From a checkpoint of a small image embedding model.
Model: arch convnext, depths [2, 5, 5].
Data: trained on microscope photos of single blood and bone marrow cells, 48542 training examples, 36.9 epochs.
Rows from block 7 of a small image embedding model, named by matrix and row number. Rows with one number belong to one neuron. Each number is 200 + 40 x the weight over its row's rms, rounded and kept within 0 to 999. All counts start at 0. After the name is the row's rms in percent of the matrix's.
Before each neuron's rows are labels from the 100 images, of 14976, where the neuron reaches its largest size: "strongest on" is what is common among them. Only what is clearly more common there than usual is listed. The data: microscope photos of single blood and bone marrow cells.
# gate: MLP gate (model.blocks.7.mlp.gate.weight, 768x192), inputs 96-191
# fc1: MLP up (model.blocks.7.mlp.fc1.weight, 768x192), inputs 96-191
# fc2: MLP down (model.blocks.7.mlp.fc2.weight, 192x768, transposed), outputs 96-191

strongest on: cell type: lymphocyte
gate.248,085,287,162,257,222,238,148,197,234,149,211,230,212,226,190,266,218,192,235,140,124,169,208,162,252,185,214,184,209,198,174,186,216,162,251,195,164,137,193,180,159,198,195,139,208,296,242,259,215,265,117,275,205,177,222,206,181,222,203,183,252,218,225,151,238,153,203,236,116,183,112,206,163,238,185,174,199,184,200,194,201,284,272,169,171,165,154,235,214,223,194,163,210,176,143,175,222
fc1.248,089,146,218,194,140,216,137,227,244,250,217,254,271,265,167,148,221,238,249,215,251,244,194,236,186,201,134,221,178,98,171,224,137,145,196,200,213,234,203,235,251,186,178,177,250,237,251,188,270,237,153,177,213,182,172,185,169,182,224,242,146,114,204,141,226,206,242,191,184,278,237,182,241,131,122,136,240,154,153,203,155,217,230,157,202,187,215,248,150,189,211,222,307,199,213,170,222
fc2.248,087,183,167,253,277,175,221,249,175,222,201,189,225,270,234,220,209,244,169,157,193,185,240,192,258,211,165,179,276,135,160,191,224,215,215,183,177,193,160,167,185,129,189,209,153,201,202,163,222,228,153,280,188,166,197,244,192,243,183,126,150,257,188,171,227,154,190,255,179,266,238,199,263,112,218,213,151,172,219,138,136,206,206,301,185,140,227,183,125,211,206,167,243,267,173,187,176

strongest on: cell type: lymphocyte
gate.277,105,199,235,261,246,191,172,162,169,235,149,169,215,241,244,285,196,136,268,183,279,181,145,175,286,191,218,237,158,204,212,232,226,251,182,142,260,191,196,216,212,150,198,194,184,277,199,185,191,241,171,180,272,289,164,137,209,235,190,232,196,177,183,193,168,245,216,247,181,315,191,136,187,212,230,209,212,221,128,179,221,135,225,175,255,235,264,115,204,201,243,194,134,268,228,227,213
fc1.277,104,150,220,193,195,193,194,174,222,165,224,173,261,192,186,190,206,231,222,105,196,225,205,182,204,166,225,244,188,211,162,227,200,259,230,169,176,144,192,208,145,239,156,196,169,125,192,203,234,222,190,271,156,199,194,201,230,264,236,123,191,265,286,185,207,200,144,217,229,147,201,238,230,198,149,247,182,208,245,184,199,185,270,201,191,264,254,241,230,100,242,235,144,249,157,249,187
fc2.277,107,197,235,188,175,139,197,197,162,271,181,130,210,150,180,206,265,194,154,243,199,220,280,259,175,240,235,233,210,204,258,199,244,188,165,200,181,175,102,228,160,168,169,207,197,200,231,226,197,163,186,127,160,170,179,213,256,230,184,126,140,246,204,173,202,217,244,186,209,273,169,191,229,196,194,197,170,272,175,177,185,223,193,198,172,280,224,267,190,190,224,154,245,257,195,244,213

strongest on: cell type: segmented neutrophil; smear: peripheral blood
gate.120,091,166,215,190,199,187,182,236,227,236,221,179,214,152,244,229,262,246,208,285,179,216,240,278,100,244,220,137,275,255,182,147,165,208,237,161,252,205,137,188,159,113,227,140,241,188,198,168,125,265,164,235,117,155,219,91,154,210,221,158,229,226,181,254,210,176,182,267,197,205,233,224,180,186,214,200,243,119,240,257,195,170,178,145,171,158,171,234,155,216,130,155,186,189,239,199,181
fc1.120,093,191,250,219,283,203,188,225,179,246,195,213,194,291,210,177,224,205,214,216,253,220,187,196,250,236,264,237,167,121,208,221,197,241,144,191,232,260,250,246,205,215,241,209,168,249,239,212,148,215,262,204,168,197,179,209,205,217,124,185,122,91,266,193,149,185,199,143,180,177,193,233,228,230,369,181,152,285,223,192,240,185,235,184,174,164,162,257,209,214,213,202,147,151,202,241,221
fc2.120,093,244,201,241,203,191,230,180,163,244,225,229,267,170,171,196,160,147,188,227,209,263,163,178,199,216,190,168,197,192,143,166,229,196,198,118,291,231,206,215,203,149,288,225,105,103,141,147,232,213,176,217,218,192,140,193,203,195,200,272,286,272,221,197,183,251,151,179,108,141,156,208,230,165,217,197,202,163,190,132,170,188,156,270,262,227,278,185,221,206,127,154,157,258,141,164,177

strongest on: cell type: blast
gate.671,101,253,209,195,199,134,247,179,254,199,269,204,228,229,175,212,193,145,150,208,231,138,208,194,318,230,236,132,179,183,177,235,210,249,190,212,218,213,227,171,212,253,162,209,125,211,253,268,223,248,211,171,208,239,213,212,256,209,203,176,247,247,221,176,107,287,198,119,176,171,214,196,177,175,276,212,232,242,162,225,217,260,114,279,182,156,163,169,141,198,156,212,210,232,196,230,250
fc1.671,101,140,187,235,189,143,229,129,171,251,153,242,176,138,188,178,222,214,275,188,134,155,190,158,245,238,200,193,197,149,242,252,194,196,150,210,128,248,160,197,200,162,120,141,167,196,119,154,202,230,163,196,238,224,241,207,184,256,166,190,210,250,207,162,215,175,230,247,208,189,191,211,213,142,181,145,138,203,207,159,133,138,218,141,218,160,236,251,155,194,230,200,130,244,220,203,217
fc2.671,105,276,230,214,169,131,198,251,276,187,209,164,240,196,120,165,212,243,206,165,245,202,225,199,282,254,206,225,154,180,149,226,114,277,210,237,189,276,210,160,165,217,147,259,208,239,168,266,169,158,175,205,205,232,192,193,171,173,239,236,205,248,255,140,216,228,238,217,178,256,198,182,184,259,213,275,152,197,190,146,237,246,253,251,199,206,154,198,191,192,218,104,286,260,141,200,224

strongest on: cell type: blast
gate.569,106,238,227,248,260,276,212,221,226,119,126,236,213,169,194,232,240,176,199,216,222,164,210,184,231,171,159,254,227,195,271,193,157,191,177,139,251,250,186,243,203,226,194,232,186,140,212,185,225,248,195,235,304,147,195,183,277,202,123,149,181,172,136,223,207,189,132,158,198,201,227,185,219,156,238,275,162,186,171,191,237,210,157,173,223,191,268,182,192,162,177,265,171,209,196,139,172
fc1.569,106,171,207,249,245,211,114,267,188,186,191,216,197,158,192,134,182,195,252,216,252,216,214,228,264,188,225,235,179,268,155,132,198,183,169,195,293,179,252,206,180,191,171,171,215,254,191,192,169,206,194,212,201,176,195,244,125,197,209,280,234,163,142,217,170,245,201,246,179,161,230,213,110,216,202,207,130,156,174,220,170,150,185,241,276,188,155,233,231,191,277,188,182,207,172,130,206
fc2.569,105,145,174,166,224,223,211,126,155,155,202,155,194,170,219,211,213,187,231,215,225,189,198,215,154,126,232,174,123,153,173,172,216,277,183,188,275,225,169,218,231,214,236,161,146,142,208,172,256,194,205,242,164,175,216,271,262,132,215,146,134,204,204,134,221,254,125,191,148,233,188,197,155,227,228,246,102,221,199,217,274,195,219,191,140,194,197,163,128,226,189,283,146,96,181,204,270

strongest on: cell type: lymphocyte
gate.767,107,268,239,186,192,210,184,153,195,182,143,239,269,180,190,197,190,130,272,237,280,303,206,171,155,220,241,200,188,258,144,229,219,304,187,205,150,256,162,173,239,150,164,228,139,198,180,139,197,186,192,231,185,230,227,238,180,188,167,232,149,310,242,211,194,196,180,207,189,147,237,179,229,188,248,182,240,155,144,245,244,256,209,225,168,173,219,226,254,173,164,161,117,84,112,130,156
fc1.767,104,214,181,164,268,203,210,159,192,194,157,192,177,210,209,246,154,192,188,209,169,192,223,165,186,201,146,266,243,273,208,168,133,154,202,157,227,128,188,172,177,200,205,173,195,227,184,217,255,182,274,243,175,150,214,177,177,229,88,236,202,149,241,177,177,150,164,211,173,139,163,245,206,233,172,211,251,185,249,198,276,201,209,188,103,233,248,213,233,272,121,194,219,193,225,274,205
fc2.767,104,184,160,212,226,151,219,146,187,156,210,250,263,214,220,141,195,210,162,166,232,159,196,248,137,224,211,234,233,172,281,134,243,221,217,188,205,222,233,154,189,191,184,171,237,284,203,211,222,203,218,201,269,243,187,213,207,215,247,153,221,181,209,229,241,183,222,171,244,169,178,115,159,165,171,190,163,202,227,192,227,199,244,195,188,184,222,207,211,205,192,171,234,140,189,194,135

strongest on: cell type: lymphocyte
gate.303,091,178,208,200,168,213,199,153,241,126,200,193,151,254,146,156,204,170,220,271,184,159,252,118,255,236,198,167,217,162,202,132,180,229,226,211,229,219,218,300,175,262,169,241,163,232,202,238,159,225,181,246,147,168,206,224,230,182,177,259,210,159,239,175,196,208,212,230,221,235,231,248,238,206,219,248,161,173,311,296,185,121,203,227,200,193,176,154,213,179,159,257,249,233,222,200,149
fc1.303,089,212,229,198,210,179,218,220,195,172,291,232,189,290,155,261,85,201,239,211,189,169,134,209,228,244,192,219,206,222,248,179,173,157,284,208,221,282,195,209,209,202,182,212,174,187,211,244,247,222,132,224,190,281,184,174,200,188,194,332,255,169,223,188,157,147,187,198,222,138,175,150,246,209,166,161,184,292,230,237,229,240,224,270,241,167,259,204,234,191,195,209,229,243,233,304,148
fc2.303,093,185,218,193,248,184,173,154,167,245,115,211,216,160,241,234,138,210,181,251,169,199,192,247,288,198,166,218,254,112,151,191,165,229,208,293,199,182,184,233,237,157,201,249,203,201,253,216,173,162,195,142,209,197,246,194,216,154,216,170,184,179,243,201,219,117,240,152,145,199,195,221,181,239,235,190,252,125,216,129,133,249,199,245,181,159,208,213,225,228,101,176,188,213,233,261,190

strongest on: cell type: lymphocyte
gate.123,093,267,225,224,171,138,193,279,233,187,210,176,187,252,211,210,205,196,209,219,243,208,225,203,231,163,143,180,207,199,250,246,161,291,236,151,210,179,215,168,135,237,188,223,181,145,204,220,124,232,199,170,175,235,172,208,172,164,226,219,209,167,190,238,209,154,190,220,176,176,157,252,218,196,164,218,150,202,223,227,156,175,180,194,197,187,153,186,256,144,196,175,146,267,258,131,205
fc1.123,094,223,243,168,213,297,192,229,191,224,165,159,198,221,169,228,177,183,263,223,278,210,200,209,160,130,226,225,217,199,251,90,272,194,187,224,174,254,211,224,206,196,244,135,203,224,221,217,240,207,182,169,205,236,218,149,205,302,187,184,190,208,133,252,185,175,151,242,195,209,272,244,160,185,196,177,240,235,246,258,140,193,218,180,55,203,244,165,117,209,186,160,218,198,268,234,137
fc2.123,095,198,222,205,242,225,238,224,114,196,262,149,229,248,215,177,255,178,240,158,138,133,160,197,117,198,221,208,300,233,252,213,218,161,193,250,170,89,217,164,215,223,236,234,217,208,143,237,206,244,210,185,189,202,241,235,191,165,207,188,191,149,221,140,186,176,245,206,135,166,214,128,198,213,235,218,134,168,248,145,210,150,265,146,225,194,253,192,195,154,219,177,236,274,177,180,232

strongest on: cell type: segmented neutrophil
gate.34,112,185,152,214,238,119,249,264,188,242,194,140,283,217,279,184,206,188,155,230,175,255,173,278,215,204,165,163,135,167,239,260,197,205,181,175,139,207,141,243,186,251,211,191,201,234,171,250,250,210,156,188,144,187,214,183,199,208,182,165,200,259,212,187,228,145,234,276,161,170,247,193,205,273,236,174,182,204,289,87,141,186,173,210,208,210,217,169,195,246,213,151,151,206,204,242,152
fc1.34,109,183,218,241,148,217,196,254,189,226,260,238,245,203,173,293,248,147,177,207,191,191,239,192,237,189,146,194,179,166,167,218,208,258,155,257,185,253,228,216,183,167,208,209,147,160,159,171,194,239,197,140,216,277,241,177,233,192,282,216,195,159,130,221,173,219,265,208,181,193,98,194,186,209,250,153,254,203,195,164,208,237,164,182,195,203,221,110,200,191,116,157,145,208,169,122,211
fc2.34,107,229,238,133,133,192,211,188,243,157,191,180,252,148,204,277,215,185,270,175,194,243,151,167,244,280,189,169,231,237,229,244,224,134,184,207,197,228,265,188,192,188,193,199,264,243,135,229,229,191,193,150,158,201,171,174,229,201,193,228,237,222,191,184,220,179,157,171,176,147,144,231,228,175,206,188,297,148,247,217,173,132,269,236,157,170,218,169,224,163,222,217,231,161,194,221,194

strongest on: cell type: segmented neutrophil
gate.723,103,230,212,193,186,121,187,257,179,201,219,195,184,180,184,239,221,254,155,217,143,278,217,157,211,162,215,170,206,206,236,160,149,236,173,194,160,181,203,261,221,230,189,259,255,163,223,195,248,205,167,201,134,236,246,145,252,243,267,162,171,248,199,246,233,226,319,163,221,257,175,197,336,208,238,202,216,227,158,252,201,123,175,213,256,234,237,190,210,218,245,260,186,144,223,272,166
fc1.723,100,139,175,144,171,228,155,116,234,220,271,100,236,196,142,219,185,191,163,209,248,155,170,166,255,171,203,204,228,226,181,222,194,240,181,191,191,253,129,166,121,160,111,173,214,202,213,175,173,189,190,295,231,276,167,178,209,166,209,156,211,156,240,256,243,224,177,137,191,238,157,175,176,185,180,267,158,132,200,178,208,88,205,266,200,162,228,231,176,247,187,243,149,195,178,206,204
fc2.723,099,258,199,185,216,257,204,234,227,238,221,160,196,173,201,212,225,218,172,204,168,238,176,181,234,170,154,283,263,221,227,137,192,265,168,248,214,161,176,188,242,264,239,121,237,129,169,194,221,196,278,167,210,187,110,180,233,221,141,145,179,194,239,226,204,172,173,197,261,170,130,147,247,202,217,197,194,278,184,206,175,204,159,239,239,214,215,144,229,262,176,158,127,203,181,254,144