config = dict(
    dataset='microscope photos of single blood and bone marrow cells',
    crop_scale_min=1,
    cutout=0.4,
    isotropic=False,
    kernel_size=5,
    am_softmax_margin=0.3,
    residual_init='none',
    optimizer='soap',
    beta1=0.9,
    max_grad_norm=3.0,
    batch_size=128,
    adamw_weight_decay_other_params=0.05,
)
Rows from block 3 of a small image embedding model, named by matrix and row number. Rows with one number belong to one neuron. Each number is 500 + 40 x the weight over its row's rms, rounded and kept within 0 to 999. All counts start at 0. Numbers have three digits each.
After each neuron's rows are labels from the 100 images, of 14976, where the neuron reaches its largest size: "strongest on" is what is common among them; "colour at peak" is the nearest of a few named colours to the mean colour under the peak. Only what is clearly more common there than usual is listed. The data: microscope photos of single blood and bone marrow cells. In brackets: how many of the 100.
# gate: MLP gate (model.blocks.3.mlp.gate.weight, 384x96), inputs 0-95
# fc1: MLP up (model.blocks.3.mlp.fc1.weight, 384x96), inputs 0-95
# fc2: MLP down (model.blocks.3.mlp.fc2.weight, 96x384, transposed), outputs 0-95

gate.33:450551459488422526512546525534477496493476496535489528462435505543461454510519488498550598440416533512506515573484492490511545552506612476525515490479539484503445525483482538548478488508464568507434536517446529499499459529514497446437461529536466497521542457430474430526491580443533464439
fc1.33:536519493501480591536521463463514471485508468519488502435503480564422501488539547480425537498530527556492420474440409474478445512495470468481505493468491482527480499574615515526534450500471579505524530437525529481452479479531508427477433511461493505473505547533472522482530440529420575500
fc2.33:462524524521534473586496430515424457536462480497475473529526475465500568513498496483499607465470417466492591550432522467467534472556504494521488480461469494498475539521499529518525472498460486400518548411462449481452527524589529497571470463562537539497467459494492521490438488528505520491
strongest on: cell type: erythroblast (39)
colour at peak: purple (47); blue (35)

gate.195:473458490488550460441478460483538547535560440541444523481499449514476498473462418456556538569463540496510524471557492474500471524473484529483534462498400531425530540505471488483542409502542514514381531552500507514521498491508466508484602525537506512456520541527501497528532572496418524474
fc1.195:524513485543474517529509561546416454534545492517498488493435509538447442450533506529521549524431528464510492495421530530479495540514496533440524464516538423468499456421491475487490517533527514450571502597477537524569553559487469544486402500423507461544510568481483543530489440498467486511
fc2.195:549427475443467505516446531471452548517515506481504504479466545582504514524555464500512478547523509523502520441519405506457504504492530494444523529462520551490475521556525548447454446549499485518413473530480531504519518527519553493610450451419505418437484410495553493504500528531473454549
strongest on: cell type: erythroblast (54)
colour at peak: blue (61); black (33)

gate.24:529489478516511489498465484507574514542462487455541497497545490415525539514560471534524562454458535454467430533509432580487455457539557435479499479533539586510484473503416474531540546484516521500489467514512506534440546392437540461525447523465525475452501528549561511531443531517534462521
fc1.24:467503452480503452508448557539509498536468527531455554479487489452490460533554478514484547462483536485475416525469476457504484406533579499538494527471556580528593437394487500483505512529501515543535491498558565454509496456473523463575474516494499495481517494547559544524508499581558442548
fc2.24:505540544535491499556516533550550528458563459496499491534552545522521522493420508485516463420475562470506400515534568529508488520581538541525444559494509489413561490460479506582463578505496498490489484522444437513538546517511463446479466541453569507500507532497516448489468446453484564495
strongest on: cell type: erythroblast (36)
colour at peak: purple (42)

gate.34:474462432482526572463465544537526494505481488443493514526478459481454505513512415502434505533475528517388541494529510463539440561526503489549509505472472448516461553517528474539491541548487535537498448540508456490553518451471460484517482525467418501544576403455511554492451567514505494402
fc1.34:453471445505419492478587545531494506495519478495511596501493495441555505472506491508508533522517537527420546524464471416535518515562536524541452534548560541512463488555469463486502503446488430510514457574509510483461476449467478516483524524472398437516499454536590518497527521502473588536
fc2.34:527545564521450452518513532517536421507574507463492477504476462519489477476431473605480486521464461596589479452489423496520487513488491497480461454531488489491531550570541521488502503509548517509438542430463477458491414533461533528456529485552523530450456543504444477540492540580483455496
strongest on: cell type: segmented neutrophil (61); smear: peripheral blood (35)
colour at peak: purple (50)

gate.331:470526564506522499540527558612476455546480531439485454526499550457511520486521539457451484483395534480529473524542489455540552507520505480479467466487523542469478511501487431491500520486516493510451562439514578563480483497446495426463572505482508529533418546603511454445483459542509538491
fc1.331:550458516512474462476510407476534515423547480476484558542439442517421530488500530517451529484504491529514511468505500482535513535499475544535478559430533479487509484451529459497494561490490491512538522604519469419472491523539576590480451464456523483466521504480548543527615570493491547466
fc2.331:468553519390504466488572512538544518511502437420411470536489498600482515540499525451563516530488575469443474550576475494468555437491498501562465528539538502545538513503518549541511470477529506559492570494461476539496452474490484491495495494519435561506446439542462500498494499552516503546
strongest on: cell type: segmented neutrophil (54)
colour at peak: purple (43)

gate.362:472417453509449510487493504561477422494486489553519533484477498531519500513497568555524487422558489465523521426450585449420474514460582485482513482499507443502510573489495513578485555545564477539465496434494507544504510497454595461528529481529446553502471563481479498513531556480523447496
fc1.362:446414457544449504417477456538440493505463459544538567506427496534498475567432465575539491501526505399507515487537476476438491526550504462497469507516539476533444579408514569513540487542521499522519560509456502515487518505501559483551522454547460538507492516479442444522528539484509472484
fc2.362:473505459478484446527447547523528539565496452558480507489492503491556465449452431484481485535438568410462450530533563462507501504443535572398515476539531587518528474460514493503451413487538448536450483502560475541484527497510538467546496465535525540568541477504493509454518523478473464454
strongest on: cell type: artefact (28)
colour at peak: purple (59)

gate.278:497460469483475488488416474457443446575476547537508533514493521522516563475487531547423494349521456495483477528533516545543527541566519506560494527516511527519523485477442504496525564496526553419481508509474555472474483536468485525461420538567464543526487478510492525562520499542463471418
fc1.278:455531478551518474517537483442554472531578461422491528535501478570542498496492495465514475580509520577521513496475430500428499462580503488453509504472482543486464546518565493554554480492538488530578501460521419493519590501577571508554551476450489472470528501519510462413486488486508493461
fc2.278:513547470523515520550532519447490521447527520540532491509487508504496555489568507471551477540393425481443538461500541485541563504432423478563466475489549507500569602545524440528468504477528516434483547539431489493542445498471522529516522447517469553454438528520507487498438457545468498452
strongest on: cell type: segmented neutrophil (60)
colour at peak: purple (43)

gate.218:461472586548530503492485538481579532417540500517498516498513539434483499495505502498531475529592448525462489489508577558561546444521553551553447503509471509491438551478494484464466511494435445517487526533507512433524556462558474507429524480516566459431551530501504547495458523539543558561
fc1.218:502477511526551469568552522497476564430477524472521444526530496492495480550492477460401542550506454479430523498541588553534533491509526561528470473421515535479508476583506467482477452443475512522527521473498495533487537447457461514446497439484526482427567546431476488441450471506469428539
fc2.218:449537496518501481509481506418482530501533435481542513516514522406492490459557442457431535507564497483517525452478566513509435462542459488517519424526511453593508472446490478505458481522555637476551526487474556476546480429476491519466455526491485480470464488515514464525559566540511452497
strongest on: cell type: erythroblast (33)
colour at peak: grey (61)

gate.273:405506474479516478488484533473534435552459540539540444474487482599444462526479418458434552501488519527508522535580460500493515487492481483564532483488471426468541551500485487506524500499567542528531484563505513538546486512537561530580451546532493493524484512475528459509571474400540477436
fc1.273:570535526530546527434523488536500548444460505458606479531508539415529529537480474500476495531537441483465450513545455467555501537546549445463453459450576570547466543489499543488424485561468555473472455405524496530480492513478438531444556477524528504483504508534548507535480527504491491476
fc2.273:438476542480431471482474512449472565462488476466512529504435543473524466517518467485457508568542502522485505512525583474465504499450545447586535478523405400401473549499533495492472480506535506515519435496521528475476470452517497520472515511616535492474477525510519476454544513589562492474
strongest on: cell type: artefact (34)
colour at peak: purple (72)

gate.301:533547552523465586487495448546478518525504513517566447488520542506531474531485475490496501489507445436510562415546566517581453502525438510490494467388514519499473474513540490520496536438543538576486554514469476454494449467553533555510479489508547543498461458511523432515555444416470482462
fc1.301:500579487509531556491488494501428514477532472484489446502502456427518584528477481506441442460538476489496462475483465522424421461456465517471464487507537441465512509506518544529502556478514545517491482554589520432434485464542537449488600501554389521553524550487507480478528514545532471519
fc2.301:513502475520513453513496494512416520467428426548498410497482486424569473522462462561549418499476515504483478517489501516533553449459556483538568489495428538460496540550501548471534503474419532485488481525439503451584493473427526517524552439534470516443535445517475509477502501448544505548
strongest on: cell type: artefact (31)
colour at peak: purple (61)

gate.377:517506471558460493528536526486459497508505531535529522534501436508511443535534530514472542438552523505513451479465495516529444475540496495599469467496482494577460447503374457494491499458535535574502522448515497478524506478432534550526478500586499490504436510489481540530383498477612479510
fc1.377:563480497476501488473576521547522440462494485448503604561430507532440479499521553499498458487485440512513535511541486446408467545512534476521478505471503526431480503506474533543502471462608495504496497469491508487537497468476414563479429473524414542462544475510539516426497450538556526461
fc2.377:444540456445485437443523529486477510508482494492468468457474494522484504495458479526536425554424521503476538565516560480624460501475443547522487497507526447555501595526531525525516455457502502488487482487499527523507550473530478541519519392454464500430469541477461521574558490507486424440
strongest on: cell type: artefact (34)
colour at peak: purple (71)

gate.96:496466495569554510457535401529549483551541570487483506512487442462544568501512517506505578450518452574434545445503475470437515465491572446570502480498499559535513560461520439517420469447512526473443498507503512478527531472468477502535550486492445440444493498473549530449502463439513495496
fc1.96:480542514492520457491518552470414495458551431467505444569481507553506507446537478559462499493464484443547415450533545514560510507540473536508471465446545448539537513484453553506425530532549430493523450558553487524438594482506457493503543486520448474530454459513454454482485462542502540474
fc2.96:460474469466451460502494522397490518484507510531509548450477514555556464517462505447500490547562575480539513474519493467563573484541545476536562523513488561500520474479531507519449414476550481544554498434512525501518511544547536523532550552483558451521521544534496405549399522538528480464
strongest on: cell type: erythroblast (52)
colour at peak: blue (38); black (30)

gate.136:408563445501438503435548505499523437491507516570513428477511508542457440510494506497584543503550430499488520508482532455458553545545524500532521497545513508482488561462525446501531506506534458550533523405439538463465541514456513461446555532413474536556467538581473512501485515512497480465
fc1.136:544437536465519552523525544520492609485471496503552517558446489509526626501404472499417466472476493484489440569474478480465498498541501477441471493461494513482502441580510417540509516469522495477473514544518454518473468481530555501520457489547531425489497468488509504538489439444429467484
fc2.136:532423465526558428509496439474556483474502534540495453449504563460586546578552472526458487575536513534554445509490489481498494457485496516523458517433527534445492499469605492561473517478424451490471493466477543516518557521506476542521441576531469450513552480462500455501444527473464484484
strongest on: cell type: segmented neutrophil (64); smear: peripheral blood (38)
colour at peak: purple (57)

gate.124:494504512525536554507458508511496493506431418516542503462534520433414533498630517498496528529482521459515459501510519459520491479443455468497444488559502512471492432556468435556477575467598461494519562415509552494473426484533485540500536492436488568530473489487505540473531515493497459480
fc1.124:480494509500509529548481510596472523439480477540546484463563560497543426542523537523495538492511494493529424449558471504570506502454465477477473519523524475524526462473473461581522498472480505586485529455449544489529419519536390490448462517468521489580479573480521560431532492477495473453
fc2.124:444512468533513558474424531431532486549522426439555521547540485519531467513508494488507445528539534507478526534488442496438556488505469541516589536526482506461498496530491489490461487505482471492473496487549573501491438528491525529461472516589573520405466495529463472376500529486531595507
strongest on: cell type: segmented neutrophil (80); smear: peripheral blood (50)
colour at peak: purple (79)

gate.13:473500490492440579564535478466521436475498529498544503480499536534424506448519565541517467538485504523441478523536411521357488517486551472556590491525467552516483524474448507551549474451496444583462524534464504446541587460536502534486489518488479501528510535497502462504513544504522518463
fc1.13:458554486552440554591507514499572507513485517501507460492514534577453520486616560509507444490497522517440502465547515589402437525408525463517462505503560546492481512451493557476493458493499479518497498499511491459514526546503533464451529488469515483546542490446447443476457529513558559511
fc2.13:493462454571499434442501464495381551489513555428467532531515526504473478465474555502558487535535511560517427505429490485485479478471455507485549518514526515485499424469564493477603537476513487553482514507479448498407481536572524530543503492448506535436503579517472503533505465484475509444
strongest on: cell type: segmented neutrophil (42)
colour at peak: purple (65)

gate.196:474597435513467478474422490489474471469468538511480426502488507512486477487514474524508492506531526503498626520557491500534491452518408556443509481550450503515523519462517470581512494514514516590529510475480456490488445398514450461482452533449506534522510461522424521482453468536487432434
fc1.196:512419544528538533496520503444586482525515428475426620462496463488494535526534495491509445485494555572441455522526523525512520554488495452503529439460521451480477511481513538552465436497477503538486461540493534491532492594523559474487541495519478531431511468439468485556529512442582458474
fc2.196:485457485475512554478429469430484495467488507527429555442515426517545529511451433533461524556492535423513533616419514483514466498539523536471475531484563547533513547452503505527552495528487534490471523453529524535607493485461485536474487597516497544485532526532461501479487485516505572543
strongest on: cell type: segmented neutrophil (45)
colour at peak: purple (49)

gate.28:543540521488459466442460525526519491454530550507558510582501524581472483548544521539508524573559529543438478544500487509397503509477506483476541550507425523521531546518544503496432435485444468523511517479503512480473442471516507548549477552467532541492464485477490483584425422408481519486
fc1.28:504540449451452515564464575481466555459540474486456484451419497489437453560470495489469450576472486498520489407490467472507483472460498536562485412554510527513479535510578564569494521513503521535520557489464532475524533445485460510529488570458502564469590515492497473497486433541503477483
fc2.28:540484536524478423543533471420453496519531535486430545453499513535493509482570519483483457508525570539509468540496503547488481531522463420543451498491455496484476460523563591450509465514576494465527517506500520468591591504462492498537452504520541558520510472565542608527495457495558506530
strongest on: cell type: artefact (36)
colour at peak: purple (54)